From a checkpoint of a small image classifier.
Training: muon at rate 0.0026, batches of 64, held-out accuracy 64%.
Data: trained on photos of arthropod specimens (BIOSCAN-5M), 195000 training examples, 2.5 epochs.
Rows from block 5 of a small image classifier, named by matrix and row number. Rows with one number belong to one neuron. Each number is 128 + 32 x the weight over its row's rms, rounded and kept within 0 to 255. All counts start at 0. Numbers have three digits each.
After each neuron's rows are labels from the 100 images, of 14976, where the neuron reaches its highest value: "responds to" is what is common among them; "patch colour" is the nearest of a few named colours to the mean colour under the peak. Only what is clearly more common there than usual is listed. The data: photos of arthropod specimens (BIOSCAN-5M).
# fc1: MLP up (model.blocks.5.mlp.fc1.weight, 768x192), inputs 0-95
# fc2: MLP down (model.blocks.5.mlp.fc2.weight, 192x768, transposed), outputs 0-95

fc1.44:150154138105129099195115081129123152127121172103128152122100158151188055079126213110138130120153133119111094126113103126125130153116157141050134082119129112124087063093231160121121177090148089141128092175090084102130162125120153149131127155131106107121124166129138077149102094118110125134
fc2.44:135108115115138129128130117177123151139156121136134123101149117130084123178105171109172088161106128097095082123205144129144128174175116192118101121132128135145113124075136160130167126111129121032140135119196139212108122158129120152134093177056125152154163127128102121129102128116057124124
responds to: order Hymenoptera
patch colour: grey

fc1.61:128128128128128128128128119128128128128000128128128128128128128128128128128128128128128128128128128128128128128128128128128128128128128128128128128128128128128128128128128128128128128128128128128128128128000128128128128128128128128128128128128128128128128128128128128128128128128128128128
fc2.61:128128128128128128128128255128128128128248128128128128128128128128128128128128128128128128128128128128128128128128128128128128128128128128128128128150128128128127128128128128128128128128128128128128128128223128128128128128128128128128128128128128128128128128128128128128128128128128128128
responds to: class Collembola
patch colour: grey

fc1.455:133118143134184048137110065131098134109118161128136186112146098130172151111118155120132125149132163138165091052184065110098117189140183094100133124120116117147108109107192175131102125161136149088154134129165092091133109088066145101114085169147177067095167064173125119130117160141151120104
fc2.455:170099101140122124108135130117166128185104125134135120130122096118080134136070111109126102110151128134111210144093112128090128138142162138150167124099127154159103155127105103102056132154136118104125130107061116146146125169125119077127112130039149177138166164123081122123150125143066130133
responds to: order Diptera
patch colour: grey; brown

fc1.535:129145114106070108070079128122125140105179144095123093185090158105146159124168040127243126156108139127147148100175126123117125179124131118122138158160106128128126114125129160125195128042165124132081145135187134167099160162110131156082126069131136118115090125117115127126114106195070128110
fc2.535:115118138144162128169116100129104162101097123112140137138158125128125125138072136120122123144195128173126120136139111141128128116031139136139201128066135091093132147082141139155184113123116135113124154090101134169120135086132077107226115184136120133128133127088129142224139128106152137123
responds to: order Hemiptera; family Cicadellidae
patch colour: grey

fc1.174:128128128128128128128128128128128128128255128128128128128128128128128128128128128128128067128128128128245128128128128128128128000128128128128128128128128128128128128128128128128128128128128128128128128128128128128128128128128128128128128128000128128128128128128128128128128128128128255128
fc2.174:128164129128128128128128129128128128128063128128128128156128128128128129128134128128138144128128128108000128000128128128128128170128128128128128128121128128128128128128128125128128128128128128127125128129139093128128128129128128129128128128184128112128128128128128128121128128127128128128
responds to: order Coleoptera
patch colour: brown; grey

fc1.235:128128128128128128128128128128128128128128128128128128128128128128128128128128128128128128128128124051128128128128128128000128128128128128128128128128128128128128128128128155128128128128128128128128128128082128128128128128128128128128128128128128128128128000128128128128128128128128128128
fc2.235:128128131127092128128128122127121132119128128047128128128128003128128128128127128127130128128168128118131125128125128128255128128128128128116127128128128128128129127131129128128128129070128127076129128127128128116122142163126128136131128130126122100128129255128110128124128128127128131128
responds to: order Diptera
patch colour: grey

fc1.19:161068129189188132188167111120089129093156095159107133141122144122224086131162169110071166154120133111118141115100114109117158089149078124125109173128138127108040139087095099127110140137124131128136116126095120131129130144122214167125181106157199080190134129130110113157100107079154170094
fc2.19:139135161094111135100134052132108133251113140163121128127119127125084158092047169153174073124160128103140160128112173138097129138126166142130159095136128138035126116165220150141150141122131100088129082156144116121086088055124109170125186147187142148145144165101119160027127151114085095127
responds to: order Lepidoptera
patch colour: grey

fc1.564:238079128104087098138121198096137130135122120128126133124128160128095117129129138128124101144130131226153075128128130116124128141121129118128128142000129124138126128135128194134132117096129126141000128128129131126127128115127128127185127134119128127133129129128179101128110128128128131133
fc2.564:000167145128188128121128160255130128128127125156128128128116193128141125128133054131148123129156128104125129101127129128123128136102160134128128102127103128128128148096127073146128150128128145084255145143128128127127165126111122133031149128143127127128125129128165128127087128130128121128
responds to: order Coleoptera
patch colour: grey

fc1.164:117149135128137164142137137125145125134124130116133069132143146160155147096128161112095126118169076136128133140092113119169120117163108124149127113105123139128120107141144209090117128110132082122121118135122133137129144167134142082176104170117135137136122136124125157109120070133121116116
fc2.164:139121159130137128166128128067106072127110162118127135130105172128121128139126059135204109125124128163111184128128181128082128228117121107171158149159130124137120119063131040118126152128128136131147158094126153126122136127100126162120129124092194113128135149140106127192128131124149127127
responds to: order Coleoptera; family Throscidae
patch colour: black; brown

fc1.30:128128128128128128128128128128084128128128128128128128128128128128128128128128128128128128128128128128128128128128128128128128128128128128128128128128128128128128128128128123128128128128128128128128128128128128128128128128128128128128128128128128128128128128128128128128128128128128128128
fc2.30:128128126128128128125128255128125165130128128128128128040128127128128144128140117128192128107128128128128142128128135128129128126128128143143128140128128128128128128127128128128121128128128129128128128134131127125126128128128128128129128128128128128128128128128127128129128128129126128128
responds to: order Lepidoptera
patch colour: grey

fc1.215:128128129128138138128128116160128136124127120128128100128122129128128129128107128128128128122112123128128129133003156130027128126128128120128131128128128127127129126128128130128128128128128108128181124131128132128128128128119079157130122128129128128118107000128128131117109129114138122128
fc2.215:127129127142072127141128103096078129139128105088128128128128128128133124128126124056126063129207128140133133128195118128237128127120128130124085129128162127124099094127117176128118105112129125127128122116128154113126230127137128125153128119159086157136128229128110135124136128162128115136
responds to: order Diptera
patch colour: grey

fc1.402:119129112128129166130129128131127113109108128128131153082123196128134121087133156117122166089119131125145133118094129113128121167124149128068126132159239140128094199125140128129131173129114128128114128128234135128128105178104156127138109076139128136126110167109128079120128163128126138120
fc2.402:129107129128188128136138248134103132099112128115128128128129134128126128128105136125050126137134128129248130128106075128152128130117128165128178087134128132129143125128118128128091115165128137153127146095134101141128079075129129138127131120128061128128156128128128128136128128120120077128
responds to: order Diptera
patch colour: grey

fc1.634:128128128128127129153136074115133139114125128128130125128128127129128128140128104132141128128128123130128127128128130127128110128128128128140128126125128128126128128079157128144128128128109129134128111128126129127128128149128131128128129128129128128126128128186128128128166128128129129128
fc2.634:128071105130083128109128161133089124115128128128128128128124129128128106128128172072000128128119128125129131128135128128142128128128128128129131128127200134134132128129128140128117134126127138122151128128126127143129110105212132129130127130126125147128146120128072128146128128128128131128
responds to: order Lepidoptera
patch colour: brown; grey

fc1.450:092160129131130151128135073137038129128126154128128128128128128128128151128128129054128128126128123051128141128128128140000128128127135123095128127128128128128128128129123132128128128139128128129179128128128128128129128128127128128133128128128139132112114000129123128127128128128128130126
fc2.450:178140128139128128105128151124130138127130124067128128128128128128128097128129133238142140114127128132134038128129115128255128120077128129124117128121138128172127128185157126128107128109127130128134128128128128088102128186112127122133144130127112115128124211128128128108128128125128132128
responds to: order Lepidoptera
patch colour: grey

fc1.57:150182123156092131118124000200123058128136131079138148106158188074105139146080114097138138189184149160128182034119116092132154135146132134171145094134143116136095153129102136198182123121138143131157197205101113150141038113082132082164101098139141116100098100122150118152107094143104164102
fc2.57:125103125131117134135136143138137110165124132129128134121125082122120128157211121166168149122176128075119123121091123127162127156131148159084175089094105122101181099088152095111028188175123126121114114126166126143158107084135135202120061106098083106145145144108120128144110121139137104151
responds to: order Diptera
patch colour: grey

fc1.333:096149145135154122145116133198163079162058133126145156039114126152141128135110130089126156170099144159111058125179045148184124126087095114096138116142091146074126099097138156114126108146132171093105112121153111111065115190141128176120157134166090098101128155141183144174177107149141105079
fc2.333:201148064132128129107142039107131156141200126098118143115131090123111060120163126098073161112109128097128123114129163125161128131162100102084204160111170133131154145120136087118134126147128067248103116101059133205112165139123203101169130169136109089124124108147121121130129137161117163130
responds to: order Hymenoptera
patch colour: grey

fc1.382:127130136103069115152101110127182049091174140065123175093084207167129135140127102117137150133177110120140155154126119139136096063139108071124108119123074110129149134140167116131106139130132126160084086150125094115141135095129035137167155090171126115138132140159114150124134141128188124120
fc2.382:145241127089152117123151121151094124205069143148129141105126147135127107133122128121126140160142133056131142129081148120065132123090102102106158132109132169157114122126116135101128119131141168152114074135120078192137139120141150131126184079110132121134161135128138130093136128120170092087
responds to: order Diptera
patch colour: grey

fc1.398:154103093126107129183128119153131105090128162103124101068127120034151128045127255105135128143122077203100165154128127130149115123163140113149126115145118126113108120139136127128101147097160150126137129100137127126129125126126178207147129144104133106163149143103146079128115144122128127187
fc2.398:113138127132154128131141145134151128136128129134128128126111182128113121131187044128118090128068128099136131128084145126111128131125128088183110166191107122255113141086121108128136151140133123100136169133140185140136160137114077075170216105112110132117140146128121128125116128174086103127
responds to: order Diptera
patch colour: brown; grey

fc1.94:128128080128137127124128128127128128128128128128128128128128199128128128128128019128134128128135128128128128128128128128128126255128128128128128127127128128129128129128128128127128128128128128129128100128128122128128128128128128135128128128128128128128128126128128128128138128128240128128
fc2.94:127127128127112128122128127132128128117128127166128128128125128128128122128128235115128138129125128140129124128128137129143128000175128121128076128128096124127127128145128082166127129128128125128128128124119132128124127140132128131127127040128131135128128106128128128128128128096128127128
responds to: order Coleoptera
patch colour: grey

fc1.225:146135129166118126104049114073125139194134114146130077162092162173105153141164140086134107151176119127166192083185213129099129120128129118133150083157065141122122150194096129097127175133132126157189100131134122160077158092174092101155137170091179146099177158112126118096191164100113135108
fc2.225:119084126125120138116117083139080184118155155147132151115135179128058112127154079163121160105134127114102135124099167125144134094130104166129150107116132129121116100147153129140110150129135104147131117119088127044140130164131076086131082175155120144134061109119098129123117134087117169141
responds to: order Diptera
patch colour: brown; grey

fc1.234:128186099134133100131155135152157124128212128127124125104130163078121196109137128119000135161141118127193152094128129114132100132111134116091126100130101061159124146153124150119120102142164167131072129181014138087169119122152122175131117129057158116109164134080130168150085205145115145125
fc2.234:094154097128128128123150155061132148128039123096131128130114188128126236128127125132196131133145147150126141128128128118077128215163128124138156091106115179103094124134160128121105132158117112133142128182131097172127125120121132169113228121140137188139198062129116121129114127112118094127
responds to: order Diptera
patch colour: brown; grey

fc1.720:133025129145080121101071164090081170167044110153139129161161055145082170138126179158147130136175231169181148101146101077130131128097082088167153126113167130123159106118150126127154130140109104119095168111100114090049128130149144172145120125084137174120149139132093129119126118161117132167
fc2.720:093147165148126128097128099121130118079160133170128128134088188128141112133169136096170164128077136072138131154114129155128122169024105102096144097141133127139148130151152095114070151126128050111160120101091057197157155136135099116137175148098128119128142123138097109147123129043124145129
responds to: order Diptera
patch colour: grey

fc1.590:036128249128042137152136137128032151132181125128143121124128101134116128128134129128042130129112115086143128134128125128125153057119128128047125128129128128127088137129104186127134128128155125114145139122169128146142139127130128128139127128128136128106115128131122128128125128128106178123
fc2.590:161128064135255128129128128153175029128097128125140128051143192128174119128166126125241119136187128169031038128100126129163128236116141127225203122128158128129134122129124118128061135127128127144079104129128123121162128083110127122128176128126124133130128136118110128159108128128172129128
responds to: order Hemiptera
patch colour: grey

fc1.684:129053133134161119101110129115117091072131131115190100142153134166083124115114122075178091145115128113131172122146145093098139147127071064206147124101138112110183129163189085143076087102143171113123093065128119122195061120128103135126114106112084123124125149093102040110152123156118114104
fc2.684:105107118103081133155125108158135171201125114209136128119121063128093108121111108063139152128146129104131151160139114137128130108107152116126121159153143104079132146177112090129104171186136122122126108150141191081130141129136128141152093154100137143106103056097150117083125133187137170122
responds to: order Diptera
patch colour: grey

fc1.148:099144153137216163107119141079129125148127129209150075160098179129212052116055073204136127115113104107111134083144142228127131182135136123154178166094104199138158123070117171070173130126126125165065145125110119130086161124138136110139100148104158165143144103110098127111218119137131142133
fc2.148:127128127123096107132125082093120204082170127071115127127135169135160178112158217050104148175089126104114097117183171128098139100122129162102090129137120128147137078128123088133104138124134122151132142186140127180118115139144094074091095098118148126119161137133106128079130150121192098141
responds to: order Hemiptera
patch colour: grey

fc1.662:128128128128128128128130004093128128128126128128128128128128128122141128133128128202128128128128128128141105128128128128128128128128067128143128126128128128128128128121137129128128128128128128128117111128113123128128128172128128094128128128159128128199128128128128128155140128128128012128
fc2.662:128128098128132128113141255141118128111117128129128109128123131128128128128128132085130129128110128090008143128127128126145128130147128123130115128115188134132131128129128139128094128127128195104129128129200127161130125126140132129132108157128129133124128127128081128128130128127128138128
responds to: order Lepidoptera
patch colour: grey

fc1.601:128128129128128145128128128132120145124128128128128127128128128128128152128128124128183128183128128000128128128128128128128132128128128128128128128128128128120102136128065128128181128128128139128154128128255128128128128128128112128130128128128142128054085127129121128121128132128128163128
fc2.601:128127078136128128134128105128098124138128132091128128152215134128153131128146228083099126128134128255126089128124128128132128111131128093175138128140143128128132076130171163128128133126128128148179128138101132129128058072154128130130128123120128176128139135111089128150128128135150132127
responds to: order Diptera; family Limoniidae
patch colour: grey

fc1.584:128128128128128128128128255128128128128128128128128128128128128128128128128128128180128128128128128152128128128128128128255128128128128128128128128128128128128128128128128128128128128128128128128128128128128128128128128128128128128128128128128128128128129142128129128128128128128128128128
fc2.584:128127115128114128128128081162128128132127128132128128128128133128127127128128127111126118128128128130126120128128129128000128131130128128128128128128128128128135128128127129128129128135128113128110128128128128128128087128128121127127128128128128191128130128128128128129128128180124128128
responds to: order Lepidoptera
patch colour: grey

fc1.453:118070142126115084116183103169124145053167081103127128192097134094155146189130159095126149109187113124153108088101060116108177114124117112092181148169091159144112120134137122088099132194130121151137138112125144087218086075105085125055120165072043112133109124096084089150132115166142085107
fc2.453:158185141143125136180115195105127122148140132136123132121127140124144121139175102116129113204116108128128080114179076142144118140120116092116128095135125140124081107130111144124094125137126141139112118126154098112167141167127114172170125157150110138158109182133105108149128128124134188093
responds to: order Hymenoptera
patch colour: grey

fc1.218:069065131106205105122113173152136128128118085162153118113123164106170102104000115130156118124080105127179167136143097126123120247165123114170148131121158143112121141144118139097159120121083139187097128134119132139122083089127090149085118151126109128096089127123116100122107084116119127130
fc2.218:119132141132126128165112142115148058126131116110130110139118128125150139144118153112127138166149127169180120130098145138130128097141129099055129075136134177185112113146201134129185136120133126040121077108123153105114179117122129136101197072133109177119147132145153128136148121189152100136
responds to: order Lepidoptera
patch colour: grey

fc1.227:134152091103127160135128116150098122172112134147160101076126133136103160122041127110073134091112135182114127134141144159197064147119126112094118126154128130127127125107139119041178129127178133128116129130130147137182129119254095128063110087135083119129105083094160133107127149131094093170
fc2.227:151128130100158128012159214097115128117148128121129135141128200124136130127136145119134127170098128112128130128107138127152124170094135079099169207124136128026085114133106100128142078115140174109162130101127118118130161167144139140143146146144131139151099124140180105121128124105114112127
responds to: order Coleoptera; family Throscidae
patch colour: grey; brown

fc1.4:097139064128124141137112119128083104129149070078126098142136156128155154076090096188147155076162145133125091117098098118098104133129034153131169084177102156073101124115079079063122128138120152090125143121031098117121155189178100126105058128137123177150095171128112128148164083071133169137
fc2.4:180130196125157134221140155087150192172133134127121105128112124131083135135138168145168209134110137112112134138125149128139128227133137119158119129141152149170099127128170134126136152087131126121161091125196137178136201067143135157113106158066127109105123113139134116110127152106137122129
responds to: order Coleoptera
patch colour: brown

fc1.633:173137120124126132121137161132050113102119168129145138117169048110097142121145129141123150148182133113130136105145139110172121168103128112127121094166143092158180206136135095103113120141153050122141124058128069084110106095119099078127107144031146185160152128172148124145162113107148113128
fc2.633:107157186140165109129109152110089152123124117105130128128101139129201198129152129153077187131142131128140124121101073137105125126115120097157200145101135097161117107145199107135188136159124166179145166143132111149149174149129109094072116064138157063122093084128165120114120126138122139128
responds to: order Diptera
patch colour: grey; brown

fc1.567:146155139144112152114124129125125059123150119101124141184169164114165077128139161107156158123132179105154106125135115106108097083209131134128117125088122135144104097091099121098125098076146139123120184097174123086160195089175143138138136150173144122048141156107070179138146157180165133096
fc2.567:113019125124127140137100090152079196133105135105128135129118089127085146126140063082091114105090128175134075150100154123127125153086126149145106114126136116078134187145110106127160102113129144117117106116040179175138100124138071097113098153088149123120112178142101144139139133093151208135
responds to: order Lepidoptera
patch colour: grey; brown