Weights of a small image classifier: depths [3, 6, 3].
Rows from block 6 of a small image classifier, named by matrix and row number. Rows with one number belong to one neuron. Each number is 50 + 12 x the weight over its row's rms, rounded and kept within 0 to 99. All counts start at 0.
Before each neuron's rows are labels from the 100 images, of 14976, where the neuron reaches its highest value: "place" is the part of the image that holds the peak. Only what is clearly more common there than usual is listed. The data: photos of arthropod specimens (BIOSCAN-5M).
# fc1: MLP up (model.blocks.6.mlp.fc1.weight, 768x192), inputs 96-191
# fc2: MLP down (model.blocks.6.mlp.fc2.weight, 192x768, transposed), outputs 96-191

place: middle right
fc1.252:50 48 32 50 50 50 50 51 50 47 20 43 50 50 50 50 50 10 50 50 50 50 50 59 45 50 50 50 50 50 51 49 50 50 50 51 50 57 50 50 50 50 53 47 60 61 61 94 99 50 50 50 50 50 51 50 50 50 50 50 50 50 50 50 57 51 50 50 61 50 50 46 50 50 50 50 50 50 50 50 50 50 80 50 50 50 50 50 53 50 50 50 50 50 50 45
fc2.252:50 50 28 73 50 49 50 50 50 45 49 50 48 47 50 50 49 76 50 50 81 50 50 49 53 46 42 50 59 34 51 49 78 51 55 48 50 35 50 50 50 50 50 50 45 50 51 34 00 50 46 50 50 44 28 56 50 50 47 88 49 66 34 45 50 50 69 50 50 50 50 68 50 50 50 50 51 50 51 48 50 52 47 54 73 40 50 45 05 50 49 27 50 25 50 65

place: bottom right
fc1.164:51 50 50 53 39 64 49 73 50 53 55 69 47 53 48 38 35 54 51 39 45 32 52 42 40 53 56 48 32 44 58 55 46 50 50 70 51 47 53 67 49 50 49 50 86 48 50 51 50 53 48 67 49 41 50 45 61 48 51 47 55 49 50 46 50 40 51 49 47 56 69 42 50 49 50 49 50 51 58 61 44 48 00 59 51 53 38 40 58 51 49 29 50 50 50 42
fc2.164:50 50 49 59 54 47 58 50 73 50 49 56 55 12 51 50 60 54 51 50 50 50 50 27 59 40 35 50 49 43 41 48 47 56 46 49 63 44 38 35 54 50 54 47 66 50 55 54 87 66 49 56 56 57 72 46 71 51 49 47 58 41 58 49 38 50 42 40 50 68 50 51 71 54 49 46 49 50 45 40 51 49 89 49 46 38 50 49 60 59 50 71 42 64 47 49

place: top left; bottom left
fc1.510:44 23 55 52 40 67 49 64 50 39 63 53 50 50 50 58 49 55 85 50 34 49 50 78 47 50 49 54 50 31 48 81 71 50 50 50 33 54 50 50 51 61 50 50 50 50 50 49 50 29 70 67 51 47 56 50 54 48 39 50 55 50 57 59 36 50 50 50 35 47 81 43 23 50 15 50 50 51 19 64 50 33 50 23 37 34 89 45 50 50 52 54 50 50 46 91
fc2.510:55 53 82 51 62 45 34 63 50 50 47 50 45 51 51 50 50 50 44 28 34 50 50 35 50 70 51 50 49 50 50 52 50 45 59 57 58 43 66 41 46 41 47 20 62 50 50 49 47 59 51 50 54 51 50 50 84 42 71 24 57 50 46 64 50 51 45 42 50 48 51 50 48 38 49 50 56 50 65 31 75 50 50 99 34 49 40 48 33 58 40 54 00 60 52 33

place: centre
fc1.419:42 52 54 46 39 49 40 59 60 46 39 56 25 53 62 55 39 46 54 51 57 48 42 43 24 58 49 75 50 48 80 47 50 67 48 39 51 51 40 54 61 63 61 46 68 55 42 39 46 71 08 63 38 49 40 30 41 45 33 48 46 21 37 51 61 43 50 57 58 55 80 42 44 65 44 47 49 65 57 32 44 34 56 23 51 52 62 46 63 54 49 34 65 52 55 63
fc2.419:43 49 51 27 40 70 38 50 68 56 63 43 75 43 52 44 50 23 50 46 59 57 50 47 43 51 44 50 54 41 74 48 41 62 57 48 50 46 65 20 82 24 59 37 55 50 46 60 38 57 71 54 63 60 79 54 65 54 38 37 61 61 54 50 52 49 51 52 52 53 00 55 24 39 55 40 51 61 55 48 65 48 58 16 37 64 42 49 44 56 63 55 60 59 70 51

place: centre
fc1.650:42 50 49 65 43 50 71 54 35 46 45 44 69 36 45 84 49 44 68 50 48 57 64 49 57 50 19 64 38 46 67 41 32 51 63 51 56 45 56 46 44 38 29 50 39 56 48 69 43 62 70 47 33 47 56 74 39 59 51 53 73 22 44 56 56 52 50 56 83 56 45 51 44 48 68 49 40 34 40 46 56 63 49 65 80 49 56 52 64 56 68 51 64 26 52 54
fc2.650:45 66 57 28 50 68 32 65 49 53 54 63 39 36 52 38 21 58 46 64 57 63 47 70 11 47 51 45 46 56 44 55 64 37 35 57 61 84 57 44 55 66 50 63 54 53 58 50 64 32 41 54 50 47 33 43 36 52 62 49 49 58 54 55 39 30 75 49 50 43 57 38 52 34 40 75 50 49 41 53 57 56 51 19 50 55 73 38 48 37 40 45 52 43 56 60

place: centre
fc1.607:57 53 18 37 49 54 44 58 73 22 60 50 52 54 48 72 59 62 53 32 45 44 49 43 55 52 16 67 57 70 54 55 57 59 49 58 36 42 52 37 38 57 59 47 50 64 54 42 59 71 55 48 60 29 53 32 53 52 25 27 53 67 66 41 36 47 69 51 51 53 73 73 44 43 61 46 55 57 47 72 49 44 45 56 43 50 57 43 52 55 36 49 50 41 49 48
fc2.607:56 59 47 75 46 23 43 48 36 77 55 51 41 56 50 51 62 54 44 42 39 42 48 44 47 34 49 50 50 62 69 47 58 50 54 44 61 58 42 71 61 50 46 61 50 50 46 46 79 56 44 41 49 30 48 48 63 46 55 53 83 52 06 43 53 59 23 77 50 70 51 47 39 61 23 48 56 49 51 51 56 52 71 36 51 62 66 45 51 47 67 56 60 24 50 41

place: top left
fc1.694:46 43 36 51 50 50 42 43 59 49 59 55 51 58 45 53 62 51 61 67 55 14 38 50 51 34 24 37 50 41 51 52 59 49 35 45 58 45 62 45 50 54 61 45 34 56 36 50 57 42 54 61 48 53 37 46 60 40 42 80 47 75 46 33 32 57 65 48 61 52 49 37 36 54 17 37 48 40 57 54 61 49 50 52 57 61 53 64 47 41 53 36 58 58 23 50
fc2.694:42 50 49 40 60 50 51 51 61 38 50 58 70 49 49 32 58 38 36 49 34 50 50 47 48 37 37 50 52 49 31 38 50 21 43 49 70 63 53 39 41 13 51 50 55 52 52 47 40 57 47 48 50 53 29 45 58 51 78 50 48 54 50 50 46 46 50 50 50 54 71 53 56 45 62 54 49 50 60 52 52 45 52 45 46 00 57 49 60 58 47 61 49 53 47 57

place: bottom centre
fc1.643:45 49 56 46 31 46 46 66 40 62 48 67 46 25 50 70 61 51 60 46 32 23 56 43 62 75 43 47 50 51 52 55 38 36 48 61 52 47 60 46 37 50 63 65 32 58 62 38 30 53 76 58 50 35 39 51 50 44 47 42 50 54 40 59 83 42 21 45 41 53 31 60 50 64 57 55 37 36 49 30 49 69 72 40 71 82 52 78 54 49 52 79 46 35 52 55
fc2.643:50 46 58 27 58 64 63 53 43 35 47 54 67 46 41 49 31 57 49 50 48 49 53 58 78 23 62 55 53 60 40 46 66 41 55 45 32 51 61 51 43 49 48 46 44 48 62 46 51 17 32 45 62 29 17 40 60 50 70 66 73 65 51 50 41 75 74 50 50 38 65 27 40 36 50 23 54 40 29 48 31 45 50 54 42 52 49 48 62 61 34 47 61 27 51 43

place: bottom right
fc1.719:49 50 38 49 44 50 53 50 50 50 50 57 50 50 21 52 50 67 15 50 52 44 55 46 54 49 42 50 41 48 00 58 52 50 20 52 37 57 54 50 48 50 44 39 50 46 55 50 88 22 57 49 50 83 47 44 52 50 44 51 50 26 50 50 47 49 53 48 43 50 57 50 61 48 50 50 49 50 55 55 50 49 27 40 45 56 50 48 52 50 67 50 50 50 43 40
fc2.719:50 70 50 60 50 72 44 57 52 48 50 51 40 46 64 34 47 51 49 38 45 45 50 63 49 86 48 50 50 47 54 42 77 50 65 91 80 32 59 66 59 65 52 49 52 53 65 79 23 66 51 50 47 55 51 54 50 64 60 50 62 94 00 56 40 64 48 50 51 49 50 50 57 50 49 45 43 50 50 51 50 51 52 60 50 32 51 37 46 50 50 67 49 50 51 51

place: bottom centre
fc1.217:29 53 66 47 51 55 54 71 48 32 70 51 44 54 47 48 54 42 40 56 29 44 41 41 45 67 27 50 25 57 57 49 55 48 46 49 38 61 59 66 56 49 42 58 52 50 74 50 61 54 46 58 71 44 52 49 59 30 34 49 60 45 46 52 46 50 36 36 43 60 59 60 49 60 37 51 55 53 63 80 17 54 37 42 22 64 43 46 53 72 48 67 50 60 46 60
fc2.217:52 38 58 47 40 52 57 53 43 28 51 59 51 66 54 50 62 50 39 39 44 58 43 71 28 50 54 50 51 57 52 53 51 66 51 35 57 41 53 35 16 44 50 55 29 54 55 65 55 56 50 57 69 42 36 77 50 58 65 46 58 62 41 58 63 44 75 58 50 48 33 73 47 57 64 41 50 49 41 00 80 49 65 46 43 45 53 42 46 57 26 29 47 53 64 30

place: centre
fc1.391:46 51 47 52 45 63 33 49 31 62 48 51 69 36 49 50 48 47 43 52 61 55 39 70 58 66 72 50 58 54 48 47 49 59 62 37 56 41 53 62 52 56 53 45 49 65 46 43 50 64 20 55 55 54 49 56 46 50 31 49 30 37 52 49 50 82 59 40 57 56 52 69 50 56 72 71 29 55 54 58 28 42 82 52 31 51 67 58 51 50 68 48 60 41 45 64
fc2.391:49 32 65 54 33 68 59 45 95 76 42 44 53 48 50 61 59 57 51 47 50 50 44 51 49 32 59 49 55 51 39 58 45 52 53 71 58 63 53 35 42 28 50 47 48 54 59 70 54 44 84 45 59 51 39 44 46 50 87 52 52 54 38 53 41 32 40 46 46 42 64 51 59 51 28 15 59 47 40 46 67 50 47 29 60 44 61 46 56 63 30 49 40 44 50 51

place: top left; top right
fc1.24:59 52 54 53 58 51 42 66 46 57 49 42 51 34 45 41 65 51 54 49 30 43 41 47 48 43 45 56 72 40 33 82 52 58 53 41 44 30 38 27 42 64 60 57 57 44 37 53 53 59 50 58 61 48 33 47 43 60 39 65 54 64 59 51 47 57 54 59 61 51 61 69 46 50 42 46 59 72 50 43 68 68 50 54 32 46 41 50 77 49 54 41 44 54 42 39
fc2.24:39 44 45 53 69 45 21 50 52 39 44 30 51 76 47 22 65 63 38 50 70 50 43 58 45 55 51 45 57 65 36 42 67 22 47 45 72 53 44 50 56 47 53 32 53 45 48 50 64 52 57 43 59 56 55 68 39 52 57 50 57 66 64 50 30 40 57 43 51 56 45 51 48 63 59 53 47 48 35 36 58 52 42 44 44 25 25 49 50 51 37 83 48 62 42 40

place: centre
fc1.12:41 56 41 50 44 58 44 59 44 59 65 56 44 82 46 52 22 42 40 32 36 53 50 50 53 32 44 43 68 65 54 51 36 58 43 46 63 64 43 55 48 50 58 51 48 36 32 63 49 51 31 30 53 37 68 29 41 47 76 52 50 82 39 35 87 42 36 37 43 74 47 57 50 53 67 64 53 53 80 58 67 48 48 36 51 50 58 50 14 60 50 43 56 53 33 60
fc2.12:47 22 57 44 58 45 46 51 59 09 50 42 62 32 51 63 48 34 54 41 64 49 54 17 61 55 68 45 47 34 42 56 49 54 50 48 62 59 45 19 53 34 54 51 54 52 54 59 47 47 60 50 42 52 41 54 48 50 55 46 46 37 18 50 13 45 37 44 49 64 54 33 42 49 11 54 51 58 42 44 53 53 73 56 59 40 70 53 71 45 40 57 48 40 62 44

place: bottom left
fc1.105:43 54 45 63 45 55 51 38 17 44 44 50 51 50 29 49 45 60 49 50 53 41 51 61 49 53 48 47 36 50 30 50 58 46 43 55 50 57 51 49 42 00 50 63 27 44 55 48 99 58 54 45 50 49 55 40 50 53 47 47 48 61 34 46 49 50 42 59 50 53 38 44 54 52 54 49 50 51 64 55 85 55 42 49 49 50 56 56 50 50 51 51 50 45 50 51
fc2.105:38 43 32 52 28 58 42 51 69 50 51 39 34 49 50 26 36 51 34 49 60 50 50 72 49 50 52 50 57 26 65 48 58 39 40 99 60 32 80 59 33 74 57 34 59 51 50 50 00 40 52 52 47 60 54 35 70 63 51 34 46 45 31 50 50 62 56 50 50 41 50 46 50 62 49 53 50 49 37 54 21 50 40 50 51 37 44 42 44 34 44 52 53 44 64 48

place: middle left
fc1.656:55 48 46 34 35 62 48 21 51 64 57 59 59 43 34 61 48 57 70 46 52 24 42 44 51 49 50 48 60 54 50 64 44 60 50 43 20 39 59 54 25 57 41 36 56 54 27 45 56 15 37 44 51 36 46 50 65 61 57 56 67 63 52 44 55 40 76 63 60 53 47 51 50 60 44 50 47 50 51 53 30 49 49 43 46 41 30 54 50 31 47 00 50 55 57 42
fc2.656:52 60 67 41 49 77 39 55 59 44 58 42 23 48 41 47 37 50 57 59 74 48 50 49 35 69 52 49 51 44 53 32 24 68 65 44 16 35 58 61 62 50 51 50 70 57 56 65 50 43 42 55 43 38 49 62 51 43 11 53 37 37 35 51 62 60 40 68 50 46 38 58 41 37 48 47 54 52 48 55 50 50 50 65 55 49 72 50 52 41 47 45 46 46 50 37

place: top right
fc1.501:48 46 50 51 38 67 50 50 50 43 58 53 48 50 48 50 50 50 38 50 40 50 57 30 50 48 29 40 46 50 52 49 48 35 50 55 43 49 50 52 48 77 28 41 50 52 46 50 50 52 52 56 54 50 46 50 47 46 38 51 62 50 60 46 45 27 49 50 46 44 56 57 42 51 48 40 50 41 53 56 46 49 49 60 50 53 53 17 55 50 62 48 56 47 49 46
fc2.501:52 56 50 47 59 59 50 52 51 52 48 51 53 46 39 41 55 50 48 59 42 50 50 54 51 56 58 50 50 51 51 49 41 78 51 76 61 48 50 62 55 50 59 09 68 48 65 62 49 49 54 51 47 66 28 52 48 50 69 85 47 51 55 49 42 48 56 50 49 64 48 53 38 41 50 85 62 53 56 62 33 45 40 43 08 41 50 45 62 70 17 29 01 49 44 60

place: top left
fc1.432:57 38 50 54 49 41 62 48 49 57 37 57 60 28 56 50 50 42 71 50 72 21 80 45 41 43 45 59 60 41 34 58 69 42 36 50 63 49 48 45 80 60 54 59 40 55 39 42 43 33 58 69 45 51 52 60 48 69 43 68 52 38 24 34 33 74 54 58 43 48 69 62 25 52 26 44 61 49 51 38 67 52 46 45 41 50 49 32 50 29 42 44 37 58 25 39
fc2.432:47 43 49 51 54 48 46 50 54 30 50 69 65 31 45 34 40 57 09 45 59 63 60 24 51 48 60 50 50 51 33 37 66 27 31 30 63 71 56 47 37 46 48 52 74 46 50 58 55 52 68 53 45 54 35 52 58 51 66 59 57 49 18 48 39 42 50 40 48 49 48 61 49 50 38 26 50 50 66 58 70 61 36 48 21 51 34 52 43 60 40 71 53 58 31 31